A small image classifier, trained from scratch.
Model: 1.56M parameters, 64-pixel images, norm batchnorm, depths [5, 5, 5], widths [64, 96, 144].
Training: 26300 steps, batches of 128, held-out accuracy 35%.
Data: trained on crops of objects in photos (Visual Genome), 123503 training examples, 27.3 epochs.
Rows from block 7 of a small image classifier, named by matrix and row number. Each number is 500 + 50 x the weight over its row's rms, rounded and kept within 0 to 999. All counts start at 0. Numbers have three digits each. After the name is the row's rms in percent of the matrix's.
After each channel's rows are labels from the 100 images, of 14976, where the channel reaches its highest value: "colour at peak" is the nearest of a few named colours to the mean colour under the peak. Only what is clearly more common there than usual is listed. The data: crops of objects in photos (Visual Genome). In brackets: how many of the 100, against the usual share in percent.
# conv: 3x3 conv (model.blocks.7.conv.weight, 96x96x3x3, each kernel summed), inputs 0-31

conv.4 109:453536484511479498437405452468452450498448469451512350489488469491475483505461572467496521425405
colour at peak: white (37 vs 6.6)

conv.67 112:525522552561491473445435497480504406549440441531494604494483492421578450492469433490436539409498
colour at peak: pink (25 vs 9.9)

conv.68 099:507536530527543489447440467494468499506489482453422515535545491488567559554530421424433474408480
colour at peak: black (43 vs 16.2)

conv.14 115:405459502561468510439414518547506428445485422491588518499511498359473487583435488518525476483469
colour at peak: white (42 vs 6.6)

conv.73 094:442493564524459478437520516428440509513488571448496417507482535481548641534406442513517531310538
colour at peak: black (35 vs 16.2)

conv.19 106:561412522538523546536518474553524472421429429523554539494474538556569545495568508535506453543490
colour at peak: white (40 vs 6.6)

conv.49 111:404488441553529404496498547494518410581517545529449534516483478450459490495439518462470523547501
colour at peak: brown (60 vs 31.4)

conv.85 118:526458568479473482479565512454474497404478473490516429386529419454452492497500546546489505332515
colour at peak: black (37 vs 16.2)

conv.17 082:456505478494453375508503523425503484498525463552552364399542455525509530579542476525519505475415
colour at peak: white (29 vs 6.6)

conv.0 090:508428454485438531356525457475461530495503493396396384537518435517502482543539438530483471550491
colour at peak: black (57 vs 16.2)

conv.31 100:546486478556481503514534451490484505487450450429493533397410468423515523509500416465487515562530
colour at peak: white (49 vs 6.6)

conv.64 089:450458474422528517521544566509415466510501465407416506498527433450457508504567558474520473436457
colour at peak: grey (63 vs 30.8)

conv.25 101:487468431567542500493492406475458553555471536379459367496510525474421499543538506517527484502534
colour at peak: white (28 vs 6.6)

conv.74 107:543579533550470459442418464541499441462389435490555511502439522533518488554476380488494427534503
colour at peak: white (28 vs 6.6)

conv.33 109:476556493522525464505508467467545560492484520497367467462536483504534562505489374583463452413509
colour at peak: black (42 vs 16.2)

conv.37 096:469518417522444432422536516487479440600508435482430546557460455509487550491458498482475488404550
colour at peak: black (43 vs 16.2)

conv.36 068:521553575644462506500517419500497497509520438565532431442483396576575505471486452471487523411498
colour at peak: white (33 vs 6.6)

conv.72 083:562498563454547468498480388438534435483529432487534492515413460558477427531466533482456507475396
colour at peak: white (48 vs 6.6)

conv.86 108:506495457603535479529476479566406449546554366507563490467446440563496526494484441511429417379489
colour at peak: white (47 vs 6.6)

conv.71 110:511542514461560420417446515387437482486492499563509483372431534530500337510376403473443584520461
colour at peak: black (67 vs 16.2)

conv.18 108:477497541517476461541512500423400537495493447446492540436400483563453424448500429483449497591448
colour at peak: brown (60 vs 31.4)

conv.66 110:479554490517397465463457519404548425476401492535533514513549360538523493520433522475442472547480
colour at peak: white (38 vs 6.6)

conv.6 121:463442508456461494483518570361495490522502529573321440410500483498526529439463515455466557542532
colour at peak: black (82 vs 16.2)

conv.53 113:564501488503522526511540471475517484490446441447444543486523467448579461387504492498541510492528
colour at peak: white (32 vs 6.6)