Rows from block 5 of a small image classifier, named by matrix and row number. Each number is 128 + 24 x the weight over its row's rms, rounded and kept within 0 to 255. All counts start at 0. Numbers have three digits each.
Before each channel's rows are labels from the 100 images, of 14976, where the channel reaches its highest value: "peak at" is the part of the image that holds the peak. Only what is clearly more common there than usual is listed. The data: crops of objects in photos (Visual Genome).
# conv: 3x3 conv (model.blocks.5.conv.weight, 96x64x3x3, each kernel summed), inputs 0-63

peak at: top centre
conv.59:134149133144119090177114136112113158098164093126125154129102138105126085123056095125113151133087162138157089100141132158144134146144126105132120129106114122126118128101133117094120101107122070

peak at: top left; top right
conv.35:116142074153143145073139152167076104116124082130137120110113073144124106151120155109130134118129154112116145082166099115082120123147097116155134126098132131136088134110100119123119102141110126

peak at: bottom left
conv.89:138106138148120119132144120131099150147157123124127142120162112120131139103157131114122062122104112167077120115084145106111151134068088107144131142115139181091135122141133112150067115107130138

peak at: top right; middle right
conv.54:141111113136121148081136163130121144146066126175125130143134069093162124147085106124101087115134113098126139152114127123156133117137150120124130116126153160122130093144205114135123144149114133

peak at: top centre
conv.84:113188124133159158122109135135096107151078142113137174104107131111120124152112138127154149120113131149066082161141159148150145138128148153076132132161152132148097128169128124165131131134129130

peak at: middle left; top left
conv.92:093115139146152115143156140111114082109126110116190114110098157108120148136130173112119111115115129145114135143119137081105063132141148124117064151099114142116137191129123143110137126135138119

peak at: middle left
conv.8:149102164141151135118154127128116081146086159154164147109093133154128153143081140157150079142101116082102093112132129146128100152141121145099102149111073130133140127132107137109160117126111102

peak at: middle right
conv.69:060111104127118124144070127111089117179126134135130146114187142130130116098147136109114115130091122123122088103127130124150130108112107090103133090130115143147115131151106126070100166116124126

peak at: bottom centre
conv.61:133100139147113141144097112140142136126111090159144149161177134109159173144140134151103091096167191120124155154144106147120099136143153097117142119068099152154134156117118125124135122119156128

peak at: top right
conv.56:113085113111159114103130156137113125107133101112147136069116137111123107140111162129133142130109153133154138159147088136117124107158137134164130068122171158110132108134151102143123129141045125

peak at: middle right
conv.4:146179095125160145156182153102111125127117125128125150092126124152114131131121145120131129123113143151091131092111123208108117133140090117134152106163111144146145111155085118087128138134079127

peak at: top centre
conv.1:146150114130157152153166143126127132114141143166114164155132138173119172131116132120135134116102182163123123116122152172140125173078123112117143150154097099092127116143127131063144145149111112