config.yaml
model: "image classifier"
train_examples: 123503
arch: "vgg"
hidden_act: "relu"
channel_attention: "se"
init: "torch_default"
epochs: 27.3
Rows from block 12 of a small image classifier, named by matrix and row number. Each number is 50 + 12 x the weight over its row's rms, rounded and kept within 0 to 99. All counts start at 0. After the name is the row's rms in percent of the matrix's.
After each channel's rows are labels from the 100 images, of 14976, where the channel reaches its highest value: "colour at peak" is the nearest of a few named colours to the mean colour under the peak. Only what is clearly more common there than usual is listed. The data: crops of objects in photos (Visual Genome). In brackets: how many of the 100, against the usual share in percent.
# conv: 3x3 conv (model.blocks.12.conv.weight, 144x144x3x3, each kernel summed), inputs 0-143

conv.25 096:51 63 15 69 39 44 31 51 44 31 21 56 40 52 27 38 44 65 48 36 45 61 54 53 60 61 49 54 52 55 46 23 52 40 49 40 50 50 46 43 43 62 58 38 42 51 31 45 59 64 41 65 41 35 47 65 49 00 60 53 38 55 50 43 53 18 42 51 69 48 56 30 36 48 58 50 62 66 51 40 36 48 70 60 64 70 51 64 36 48 37 51 39 53 70 38 28 45 55 44 46 50 60 44 57 67 35 53 54 58 45 53 47 49 49 48 43 35 35 32 51 51 40 48 44 38 48 54 44 58 52 38 36 24 48 55 43 52 39 48 55 44 54 62
colour at peak: white (50 vs 5.3)

conv.107 121:54 58 35 52 40 57 22 44 48 27 48 71 41 48 58 41 40 56 58 52 61 52 40 48 40 56 36 14 58 43 63 62 45 39 48 45 58 51 58 57 59 50 48 64 50 44 47 60 60 36 46 49 40 68 46 43 43 39 60 50 48 48 40 46 53 50 19 41 53 44 33 51 41 63 38 69 54 68 54 51 50 28 51 47 14 38 62 51 43 63 58 42 38 55 74 54 31 20 37 65 18 47 27 49 46 48 43 45 58 55 48 47 47 44 44 18 43 62 46 45 37 40 22 51 40 32 43 44 30 54 54 65 22 38 49 50 45 45 49 58 58 52 47 48
colour at peak: white (44 vs 5.3)

conv.104 111:61 60 29 55 50 43 54 44 43 52 45 52 59 57 50 54 41 55 68 35 32 76 64 57 46 67 67 54 53 55 47 50 65 40 49 41 40 62 53 45 45 58 37 47 46 30 41 44 44 58 48 64 44 55 45 61 58 27 49 51 51 50 29 30 68 49 36 52 73 58 50 47 49 48 26 37 58 72 48 52 55 28 40 47 52 38 53 71 43 44 40 49 32 39 77 41 58 13 55 44 37 57 60 43 44 55 52 48 37 54 77 57 45 59 63 35 33 49 33 44 12 64 45 44 25 47 48 35 57 60 62 51 21 38 45 56 48 55 61 40 64 42 66 56
colour at peak: white (51 vs 5.3)

conv.9 099:51 43 54 57 48 51 54 59 47 62 53 44 50 52 43 31 38 47 47 23 37 50 42 43 28 60 49 50 63 60 37 22 56 62 51 49 37 53 79 48 49 63 35 26 66 36 33 58 79 49 44 41 38 59 35 55 29 40 37 53 28 74 50 53 60 64 58 29 63 55 74 24 45 54 55 42 45 64 34 49 57 31 50 52 34 56 55 67 56 58 46 37 42 56 59 49 43 22 61 53 53 47 64 37 65 47 32 56 54 59 57 46 49 46 53 37 39 32 60 46 38 63 47 37 33 61 38 45 61 85 46 35 40 44 48 64 40 44 47 54 58 64 53 53
colour at peak: black (33 vs 13.6)

conv.77 105:29 46 47 63 31 51 64 46 44 64 36 58 34 33 20 56 37 50 60 50 52 55 54 35 36 35 70 64 45 42 46 22 30 65 66 49 17 52 54 60 29 59 46 39 55 43 56 48 33 65 42 56 37 41 70 61 35 46 49 45 29 29 41 66 35 46 39 53 46 65 56 48 54 41 59 21 49 39 35 34 67 38 43 33 41 57 64 47 48 43 49 52 37 55 43 54 72 40 61 53 55 21 70 42 50 51 33 40 47 49 58 38 45 55 55 61 41 60 51 49 57 71 31 47 40 57 43 57 48 63 30 39 50 39 44 61 49 39 39 49 47 64 51 56
colour at peak: black (33 vs 13.6)

conv.105 092:27 68 19 60 55 47 54 57 40 37 38 47 39 46 56 45 29 56 72 57 50 84 43 38 19 48 47 67 45 67 52 45 38 64 49 30 34 57 31 56 58 47 61 51 68 42 46 49 49 30 55 56 58 56 51 59 30 33 50 50 41 44 29 43 55 51 31 38 58 35 59 41 58 34 36 46 44 47 52 56 63 55 44 61 54 55 40 65 38 49 58 54 50 49 54 34 58 62 63 54 52 56 37 47 51 40 46 70 19 55 47 48 53 47 65 54 59 62 42 54 39 68 18 61 33 22 46 61 47 57 51 45 60 39 29 50 43 59 58 39 63 24 46 47
colour at peak: white (37 vs 5.3)

conv.56 092:59 43 65 53 49 66 43 50 64 44 50 45 55 29 60 32 44 45 29 26 50 45 38 52 57 51 39 51 44 48 61 50 66 62 49 52 33 36 49 54 31 47 52 45 38 46 57 49 28 41 52 39 59 56 68 43 18 42 58 32 21 54 59 50 55 62 49 42 53 35 74 55 50 63 26 56 39 49 62 36 51 48 59 50 65 10 53 48 45 50 68 48 55 45 36 68 54 66 43 40 49 43 59 41 49 60 41 49 37 21 52 60 32 69 51 38 39 55 59 22 50 48 46 49 42 53 40 64 44 19 50 38 47 40 43 25 54 53 43 68 48 51 27 58
colour at peak: brown (60 vs 33.5)

conv.18 102:47 49 45 58 36 61 54 56 43 50 35 53 12 47 17 44 65 62 39 57 33 49 41 24 46 49 52 41 42 49 50 51 30 53 40 46 45 38 58 53 49 71 44 49 44 54 63 42 44 43 57 58 62 39 37 34 43 41 52 47 63 39 32 26 47 31 53 50 46 53 55 55 50 47 53 49 57 44 48 24 60 64 55 65 40 70 47 61 47 17 62 48 38 27 43 43 66 57 56 60 44 49 50 38 44 48 27 55 57 48 56 51 46 30 43 58 52 70 32 21 51 55 26 64 64 37 47 41 32 54 28 36 29 37 32 71 56 38 57 50 60 47 58 51
colour at peak: white (35 vs 5.3)

conv.75 097:42 65 54 32 58 42 46 39 46 48 45 46 47 49 53 51 69 41 38 64 35 29 51 47 57 48 56 61 29 68 73 52 32 54 47 46 36 35 39 39 45 55 50 71 64 58 43 41 09 54 55 55 79 44 43 44 58 61 43 50 57 59 37 39 52 49 43 51 48 49 60 54 38 43 44 50 63 38 65 50 39 55 50 50 48 25 48 43 41 42 43 42 38 36 35 63 44 55 31 68 52 23 44 53 06 38 39 40 44 54 54 62 40 49 31 40 39 38 62 38 42 50 35 40 36 25 49 55 64 35 67 39 51 51 63 36 45 35 33 58 50 29 47 49
colour at peak: brown (61 vs 33.5)