python train.py --num_classes=300 --kernel_size=3 --label_smoothing=0.05 --optimizer="adamw" --grad_clip=0.5 --epochs=27.3 --final_lr_fraction=0.01
Rows from block 5 of a small image classifier, named by matrix and row number. Each number is 128 + 24 x the weight over its row's rms, rounded and kept within 0 to 255. All counts start at 0. Numbers have three digits each. After the name is the row's rms in percent of the matrix's.
After each channel's rows are labels from the 100 images, of 14976, where the channel reaches its highest value: "colour at peak" is the nearest of a few named colours to the mean colour under the peak. Only what is clearly more common there than usual is listed. The data: crops of objects in photos (Visual Genome). In brackets: how many of the 100, against the usual share in percent.
# conv: 3x3 conv (model.blocks.5.conv.weight, 96x64x3x3, each kernel summed), inputs 0-63

conv.12 105:116119161117144115157133121131158142163150187133113129110119137125164119136130128145165162170129097119109113143109144118143122172079135104140130158145121132099119155137099094157091111196124158
colour at peak: brown (67 vs 31.4)

conv.48 095:144136136090174132126115114119126170117163132143124143100127121109166165107112136120132123159111132128134190073086113165115111124128116091135102119103137113074170113103154143116136139165145109
colour at peak: white (36 vs 6.6)

conv.20 106:153102103144158109098142124135087161082153096131167118122120115106134132080122144135104158111124109170136134169106109132129126089120126100141139076142145132121128118127121126155080155140063131
colour at peak: pink (25 vs 9.9)

conv.62 108:095156087042146123110110148110148113105144135147144107107087115156117132121073101129135119115127148135159076152145101126123145119141158163127103134144118102120104118112147114085129148121108123
colour at peak: black (43 vs 16.2)

conv.9 081:068144133147090118120136142122103105093148120145127094128136105119161141090136111100102174166119152125135118141146109074123164140138100147099094137112145116133136163135181164110101130133162118
colour at peak: grey (71 vs 30.8)

conv.95 093:142131121128190117130140110094124059109218108089179115134119149124077129142113148110131126102137135141131110126114135130076124131138131137161117126147137143109117153139112127148127109118118120
colour at peak: brown (60 vs 31.4)

conv.41 094:128132118133130118080120195171139187072118114126147097097132124109157143120118140136099143121154125144128165158146111107146164123153116133133157115095138132185119091132121134143109123119111154
colour at peak: white (30 vs 6.6); pink (28 vs 9.9)

conv.81 140:105118144074096119056122107160141138132142128112141086127089136112162121126082056139128132149135129116129135134098115073133117133125129109130116134105146104129140133072135125132115140091118130
colour at peak: pink (35 vs 9.9)

conv.78 074:151131094104145102148076127046128096107148102100122136136145098131081136137130116104104153110140093123135159128128107144145113092142124138111127105173078122148095148127130136109124152144148116
colour at peak: black (56 vs 16.2)

conv.93 121:103105116182129127147141118130117136149148140123108137121113150116098106139136113133146137130111134255126131108149107122141138129100096107127126117122124143113155117157171164123138116137126130
colour at peak: brown (69 vs 31.4)

conv.46 061:124139127134155120159129118138065151156097123139171130140112133123163151114158104116129115111091144122137125090108110086127162102136125175107140096119140141113102128076149143182109148152157099
colour at peak: pink (31 vs 9.9)

conv.55 074:147148128107173113110129091152124124059187128148160071157144119136132121151108123110131113110157141112134166132102110161091138134142133117151158145116113149092154140124141105089142128120122163
colour at peak: brown (62 vs 31.4)