python train.py --model="image classifier" --dataset="crops of objects in photos (Visual Genome)" --image_size=64 --targets=["object"] --channel_attention="se" --depths=[5, 5, 5] --widths=[64, 96, 144] --loss="cross_entropy" --steps=26300 --lr_schedule="cosine"
Rows from block 5, named by matrix and row number. Each number is 500 + 50 x the weight over its row's rms, rounded and kept within 0 to 999. All counts start at 0. Numbers have three digits each. After the name is the row's rms in percent of the matrix's.
# conv: 3x3 conv (model.blocks.5.conv.weight, 96x64x3x3), inputs 12-17, a 3x3 kernel for each
conv.0 099:612592680562530640546520609502516533459508539381458535504452465505477522527538522571562515488455473526470473507577538454580568447546626511560576488507619451469581
conv.1 098:521391481509485475513543475522545517443543570494451515506518485489480482531553569539496506517543514590604475449438474462461443539562569422463454588546571577541613
conv.2 103:510483473537474555495464495576492412487403481484473566549500446476453492447507515524565528478450484455485486549422480470468462428577552611485463423392554549591592
conv.3 099:446467429463438483527548564383516548518560539577590541448479524462525488506516530542571499473530553485507556550533520539523545434444505614604512518583553489509497
conv.4 098:528423598513409455550536478477506519512475471482495462463402438508470499572557569470522566502496503472478494563472469518515517500486432528575490511614472517549438
conv.5 101:541539536514464478543465396473486497499496521410440500445507536541539517521540585547525546505404469545441396400576594400354499490401506470448512489415417577483511
conv.6 102:494530548488556551585521485514555432523485426521508470463439427396340455415427433578580533545562505549603502532486443545518496493521538489551539532548534612495502
conv.7 098:466512487572407511529434561487464509534402491450529552470383414471487466473548529468486507539515486530477565493515441416395515417514451547526479527520502407517555
conv.8 098:493527598470595450486567469489492444501450408471473406498579466490596506537587518513581581426642480494557454573497560641508569508425532485624442550629463582420475
conv.9 099:426439538440496505433463477464518558416528603504514558505512431526535449457499520502534529503554532440553487531426544436522478496560498384475492418463495501500497
conv.10 101:472435535514482490522476560460458388473557497431561486463528461494493525485467466529542575597628513546539499462467449469534475495480524521551519531581614548543630
conv.11 100:511515580554464552476468480522514512496505560441493550546507531428486565543575589468462500546473507555490483471498431570516448424501456494431400473576444420503455
conv.12 097:517491461619583568535551550479480459559603499607526520541569570566647631554530530542447403505461491558581569419541460406492458487521557483447589489524545425543465
conv.13 100:530477487535473496545547530504532466471557486531567502565509452531533487611572467489458496526435481501426484397444498441493506448509454473544448485500441418479446
conv.14 097:438511499526496442481463482547449464634556546499455489547469514504522454488471479515493437479452456502483520530540502626459476541494447556523470575523450469561535
conv.15 099:484496441530426457466489498443457486452449439441500499399463477569576545604648614621520441506450473439454515522454534441481544453505430551524491572466539477486547
conv.16 100:533565525473434498520405493530515541478404426477448528429458514468500476526527562507498472453378459555461470556580514400447424449531425489555560420373410545546562
conv.17 099:494487480572535543511520494587617536442416453473439483472469407533554480500516556473517539459480520564511505556484497488489490471447537479507471356360440517524483
conv.18 099:536438544549390547551504466393470476440497474515459498494434496538428571544515555517444520536447640470490473451598455442623413577541537519440575440508556497451548
conv.19 099:536551534596455532559511584502515508538504545483521606521495523540478468516494518541544371522516489532520469464536503529506476493463453506393542562463462465512471
conv.20 102:435444486385363494493385549486568506551563523516533506484488503456374470471466460454520518522533526442514501550538481572590556569521524454521479497502507487452499
conv.21 099:589518538498535477546556470517538512518547478526471452594607479500559501628580526452598543482599514548521487540516523502437487422421505513463488526582415519349459
conv.22 099:536456537467502549466505558457562570540486533560478473438559536524523485544474435481391505539493499458554560451554554489600580550484519450475549470472561418438467
conv.23 099:548533453562539529562545514487478474492510493505507506493496442554504538517556549526501483551491463556516455549526460540531393552494461529553422537515507492507481
conv.24 097:517415469520440488554487551475528555483448605503473495485526541458497523469455470545493458552459428507545432418414440460503513502507562484447503532545518502565547
conv.25 101:418363412443415433408387420477458515488528520477507527501533500496469481502492477525492493541516532534493543430439546399454488402464450540506526532417508560450490
conv.26 102:540473463542375497519417476454375530460376520465440476509515503503472486561491488557534512523473440506486495509527602497437558490474489515461515528511518500464453
conv.27 099:511520524406442504500465456560542439520467452501470461507522487508489495509491541497518517472583550504588571419602393506594391534612464476568513526595529489523433
conv.28 100:452488421449488452458514558448532543518538490541504527494518508505471487495503489482426467562569453500487478455466436521511506516465528496510483580604579477500405
conv.29 101:470512382490480498491468520556550445614604466632595480504511594513503514400456504468490419463503545493518544475462566496462505509440474542474494499431453515482488
conv.30 097:527566513588489550500501452427498469532542525452509480605494538558600495430506484499509455503510455536459480510458495576434527479518456539459411526498431517509438
conv.31 110:529511535490496547489487512500473437503485450525515479501500513487490457481506486460506492528521564548568557486475438494533502512568538512476527496471511503484498
conv.32 099:483484434424497549485564530560519558575573445589545400477449547585524545564567498500581421545544506468553516552481501572500505524458448464473586498491503509495441
conv.33 098:460569522395595537449471519484495563527482443561511477525497526468442457448476464461478454469554534429435462417420395499487501491509558542547483559558563506484487
conv.34 101:462444496503482522470565529523539546540567493467511458483495443451507489552440468558501563573500534484539552549480483455559523483528606462474480514503519485482527
conv.35 097:446485485484460520524438538451445539493478568516424545487442408473426412514476383516449432572538505516507484458466427597569533510536497500484410480465505576457538
conv.36 100:451494512496541520478508478471515545545551553555507442507527495596592480471433397439471477451545501364452437520535541555548496446438435544509520440434492381357501
conv.37 107:468514440565510473548470567472454448358320361458416382457511512498441502509519493527537518514494441480392564478557539393443534520463500516494516534483514527564566
conv.38 099:440286448418208431533350537542584493471504468473532540529484495477416455489506493489513539502480509489466513534491447485522545506491495481510540501537547432502538
conv.39 101:465447492557548485516414509493559449469442439499437531560527523554427474540435485558557528552548507556480493531519449504418473531475502521505522538402411463471514
conv.40 098:491528473530523469488443516480500536557520531384440469467471519544516467517539525526517493465471434566494427520548526567508581495471491561567579481522524492547540
conv.41 099:441464455433424534387366471444536598480475520386473493466513460581471415507493464448529438538512482579462492510539599470580561476447499523462488499440446431415505
conv.42 098:510500496548475539482485494416476492504502372441493476543560487518523549453469453519492475449443488519506504509525484472499441374400470517554537484436499463525489
conv.43 097:534466516542462505625510478497528542500522523488523516464409438498405443495471493512526536522538509550534525519531493577474477511497494475529483538550446504468516
conv.44 100:442474595461430540519482443518523499506443529523438510545536471443365500475449497440561517503513568487455529491459514407466525373574546539453547432418534507450506
conv.45 099:464528411416442466553382416530564590519537500505532543484478488527515478465528482477520513550455497560493546454490455538448428494483502530565540510432463468431495
conv.46 098:532476457513539523485558585547501527449526432399456476526492416553581419500514468503392544526474529543529531599471524527551523428662480521543532483555424474493490
conv.47 103:478504476490483501417478503535517484518555478474521433563543479529467424596525480492515544493514589490521551569529498535534530500531439520567456520532475462508490
conv.48 099:426479537456432525532479529512560568570488554515502558513478484516478522488515542504414637487469565520523523431506482514482508517500523467495568468464533600518530
conv.49 101:450515553411454413430510450438492548457534557452503494507472513482500455519509491539515515448516493460498476475514588464556543475532452419480506435519497466519539
conv.50 103:502484510452456489501465502515456367521478341551455403501527490546543530517516517487531498518590602509549573526482369542493288543489346427478512484481554514523556
conv.51 097:488530581508558543454515552522529518489545514499546490480460514556526476512557471552544545531513513496488533584561481573554527528547517529560543557524565472481551
conv.52 097:558421482513473585551519578515495499510481525522514544462473442421480434463472464585567415472542512497517636602507533542516552546531474494482552522505520587564518
conv.53 103:512532524470504432447466441404491538476579531412546573527481487446494504531496570508452478495568422530511449467446518517550469453541500527566490567617513463537540
conv.54 100:522552555565519469523491440411494518446457424400473424523457453538545464525527456496542585570605421589578463483514533551436529456458521569404497659447353584527473
conv.55 098:416438555408387454499441390583637497634622466549570379526543456512485464562476479389532541461604574395605546513562520635569500542492406434471498440414494479407442
conv.56 101:517471521471416483438477452493532522538546485512518418538459420474456435485433459495401464512498521470433502483445486534613547510526588484467480561549537538483501
conv.57 099:470458462536524474550561553500498547495477517463482453491502466454474557486518521539508500558571544557524491497487506528604449500616421492461483473478516505502527
conv.58 098:445392370404432433424472476465519504550494503545541544521471449579513540528555522547471455512498479548488542431493530414477467459475513506476488487501464521405509
conv.59 096:468473436530530368515498520548531539445476565552523517412432475403505606450510520481554473594519388569451458495473504499457450533576499545546527494460510525532505
conv.60 099:524464476495418548524440496407398442430409470493497544450529434404491471473492521562548530524489499494438526460490458439502478376554487548556512476514594517505555
conv.61 098:486507459542482553475474505454465535522524507502436413460436377527537429491489428505509552571532552527488531510551562468464497563530491517537519546562570459467504
conv.62 101:473433506462374500512473523513526504540493488482539590489444454528525546521525547577482539580478539519484497509528509478489552505535558488411525435382517508519492
conv.63 097:447541558483434509465479519543459409544586498448507516522475443559648564529541538499533506447469529500401487533520502523500466482543451528520476469451458498498488
conv.64 101:507527458474555501489506507502514500494563559526513537544534553560537564537546551386395434427333454449391425501526550503541522554580579524520504543512515514506598
conv.65 098:497587438512608442558492474559572486519500602481473554431492587404331545410387438469481551449540510519590461548611428511499496420473632557531516552434544529437551
conv.66 096:450493498598577518545534505473497496484507471432438484490554497521506520530527482542509497492460488485442501521559476505524505509491560537548495520512523559529470
conv.67 101:581488476451472527522543514530445468565605540623609570457522524427481543456350525545501445486435450523418462476490487381550546515557509432499570538496431523483477
conv.68 102:535555483566465488515481460456476476572542491502512511448459530474500460471525485477465501437424538466457564427504528462504508519527483470491544515437487496502500
conv.69 102:532509530551576554523594590523520508482493491499491478541514466479480485516534541468477516535477526507501553487507478509564481461528502487598483502522522481549518
conv.70 097:461445504496504534546518565434469440436448459517458437427464494528568602561592505525455446505477455542466529372453548510551611539556478500559488576505514519490453
conv.71 097:512552406495529452511474477497452496477465410439447486442450408531564511482505544495530520579511490519434483448490473462492515510477514436571546450553541463489511
conv.72 103:583572515579507465493479500451505473516561580448493513469545565539515473562525461573516496537519513511369472540565569608539604463502517539398531449315449553472486
conv.73 099:578538515543527477630569445511579522493521451531515444515517480485497523560532585467496601484577573524619488515563411528520474510527551536599456529658429539515475
conv.74 100:593563532576519547589586479406435533495449513512549491517394517520534422535586504553435456550461440542529491425456508509448534521512398455441493500537526570589477
conv.75 103:498513498528511597554456555489501536496501499463492460490492523468449462486534474520544450499457428481524432484499535431491561509527504535509568510350572592546630
conv.76 099:410435457510480560381461475585585507539555515457530567606582546516544536482554560438420489516472518502420422489474499470397494459421516490499498334386441603583571
conv.77 106:448485476520489510503502515522572590538569554448521537546534475580565505496518470487498515445500563473556548441458452502497478449516470476427459463377424478458468
conv.78 097:468460479479462581532400485578521509602472390579535465555530498532455389491500352464448555439425578481423480506514513459496523550455436534534512526440472531518489
conv.79 099:471427443535336367545465517432465524425493536450492529469449505474479488526554494497500457443395388501453486410488493432542514491561498533487474516500476423405458
conv.80 104:486425495502444500492383468454503423415410425432475494542519415424382444314451553517504479506485514543482519511472545478531504477567536597492428380406510515496552
conv.81 110:497566439525541467495510507544528517546531541435500531523463439519522479546493514529484490512480416542459384573532577528486531429491514479485468402352321515425518
conv.82 104:524471481607504539618562455443487550459478514475509526455478503525519527471525509498461478522507475592566443486580565493416479525469536512460578506444458588572556
conv.83 103:451460491471499495486442492544488506492472507455448488524496484504497527485471503496444456509508501508513451415420516499519455490515492491423469515482444461410433
conv.84 098:466477517483527586581507562356321418465514454562500464548591435501603633454388471467482457479526550486422492445438497509561459554533589546586516509601540532569510
conv.85 100:518484556554542534509608564437470439484534435457471457494482441407431480495460486379431430526589508406526512494428431596516510473430525539562545561568563510473472
conv.86 099:503482507480495520448458489496528521473557511448528478519514512604581491505500470557543522506560475428492513526453448519490503526461429471532510475539474401501477
conv.87 096:416438444484619498526573476520547495502483442526493467650627571585430408464475533464467533487593506552576465505559504532539483489442538547534514522445484488452511
conv.88 096:491492509499639555464501448456463492506478461449452430479510490566559578503527469487373539441629630497559414513562473540543442543449523457521549558549461501465528
conv.89 105:530551563531544540483501518546511545580576559536536510484469456510526435558563430459470457515524516468494543488478518542477508482538455493528542522565561465521493
conv.90 099:526495445448617540453571567479556523458483583431484447439555501354552576378475570541521465481549498498557476509531497471639530439554457482521537456537523517468473
conv.91 112:515495537494444578532509537538527560518533476469498419488470495518511459490525499555460472474457543463474517510517620566444493497450463553487509402277419461486542
conv.92 100:481455480440499550392523543488504501500479547512466488432465541440479555480512465477543472407568534476547387528518580534579603549538514451480620327540627431430494
conv.93 099:555587529549572519474470495518539515556541533516531496453529558523484503541555496492478478554505480482453518452501468488511480444463452497523553510475523539473509
conv.94 097:541530540517568500535539559446502417453531442518507529499536484523564567551570574544563535503613466562602475547472436521470479514462574455542512558626515524530535
conv.95 101:490469480499447511482472476624551454658630574662625542482487540402495605369387550399447494371484506398490556538566417634647527527587529519502478581449475529409440