python train.py --train_examples=123503 --activation="relu" --channel_attention="se" --kernel_size=3 --loss="cross_entropy" --init="torch_default" --beta2=0.95 --lr_schedule="cosine" --weight_decay=0.06
Rows from block 10, named by matrix and row number. Each number is 200 + 30 x the weight over the matrix's rms, rounded and kept within 0 to 999. All counts start at 0.
# fc1: squeeze-excite reduce (model.blocks.10.att.fc1.weight, 18x144), inputs 96-143
fc1.0,202,199,199,200,196,202,201,199,201,201,199,201,202,198,201,199,201,196,195,197,196,199,204,199,199,201,199,198,198,200,200,198,200,198,198,200,201,198,197,200,195,196,200,199,196,199,198,201
fc1.5,199,197,197,200,198,197,201,196,199,198,197,199,199,201,198,200,199,199,200,200,198,200,199,199,199,197,196,200,198,197,200,196,197,200,198,197,198,200,198,197,199,196,199,199,199,200,200,198
fc1.6,198,198,196,198,199,201,201,198,198,197,198,199,198,202,200,195,201,202,200,199,200,199,200,197,201,198,197,197,198,196,198,201,198,199,199,198,197,202,199,195,201,201,199,200,197,201,198,200
fc1.8,201,236,135,164,151,276,164,272,67,216,230,259,190,116,169,200,197,280,215,207,216,186,177,266,385,267,260,185,245,153,231,376,104,154,222,236,210,258,191,165,314,293,254,181,218,329,272,309
fc1.9,199,200,200,198,199,198,201,199,197,201,200,197,198,200,200,200,200,197,198,201,199,198,200,201,200,200,198,199,199,198,199,197,199,198,199,199,199,201,198,198,199,199,198,199,198,202,198,200
fc1.10,197,197,199,195,195,203,192,188,193,201,193,194,192,199,196,202,191,198,195,197,209,198,192,201,199,193,201,205,194,204,202,206,192,196,199,201,197,197,199,202,198,200,198,191,189,193,191,204
fc1.11,192,200,188,203,202,192,196,204,200,191,192,190,192,195,194,188,198,196,203,194,194,200,200,194,197,199,199,191,201,191,197,193,196,197,191,201,191,199,194,192,203,197,199,192,204,204,192,195
fc1.12,200,201,202,201,202,201,200,199,199,199,199,200,197,198,198,201,203,197,199,200,200,203,196,198,200,197,198,201,199,199,197,199,199,200,201,199,197,198,202,198,198,199,199,198,199,200,200,198
fc1.13,185,190,178,221,215,162,116,337,166,71,136,153,180,222,178,65,225,213,315,192,137,148,221,180,215,190,244,151,309,127,247,118,185,183,149,237,202,278,125,237,235,233,166,210,292,352,213,217
fc1.14,204,236,178,298,241,69,283,207,366,219,186,160,194,219,193,224,243,184,227,94,182,374,286,190,48,201,180,205,232,246,175,203,268,227,221,246,172,189,343,185,210,157,226,153,205,197,225,131
fc1.16,240,160,205,141,170,195,240,124,136,163,215,217,289,157,278,240,211,203,90,217,187,222,244,213,164,228,256,138,139,218,225,175,255,166,165,184,276,217,217,206,130,150,257,327,132,138,215,205
fc1.17,197,191,194,191,192,187,205,198,194,193,201,200,206,196,202,190,193,192,200,197,187,194,206,185,195,204,203,186,190,194,192,198,186,193,197,198,203,196,197,198,196,191,193,207,200,200,203,186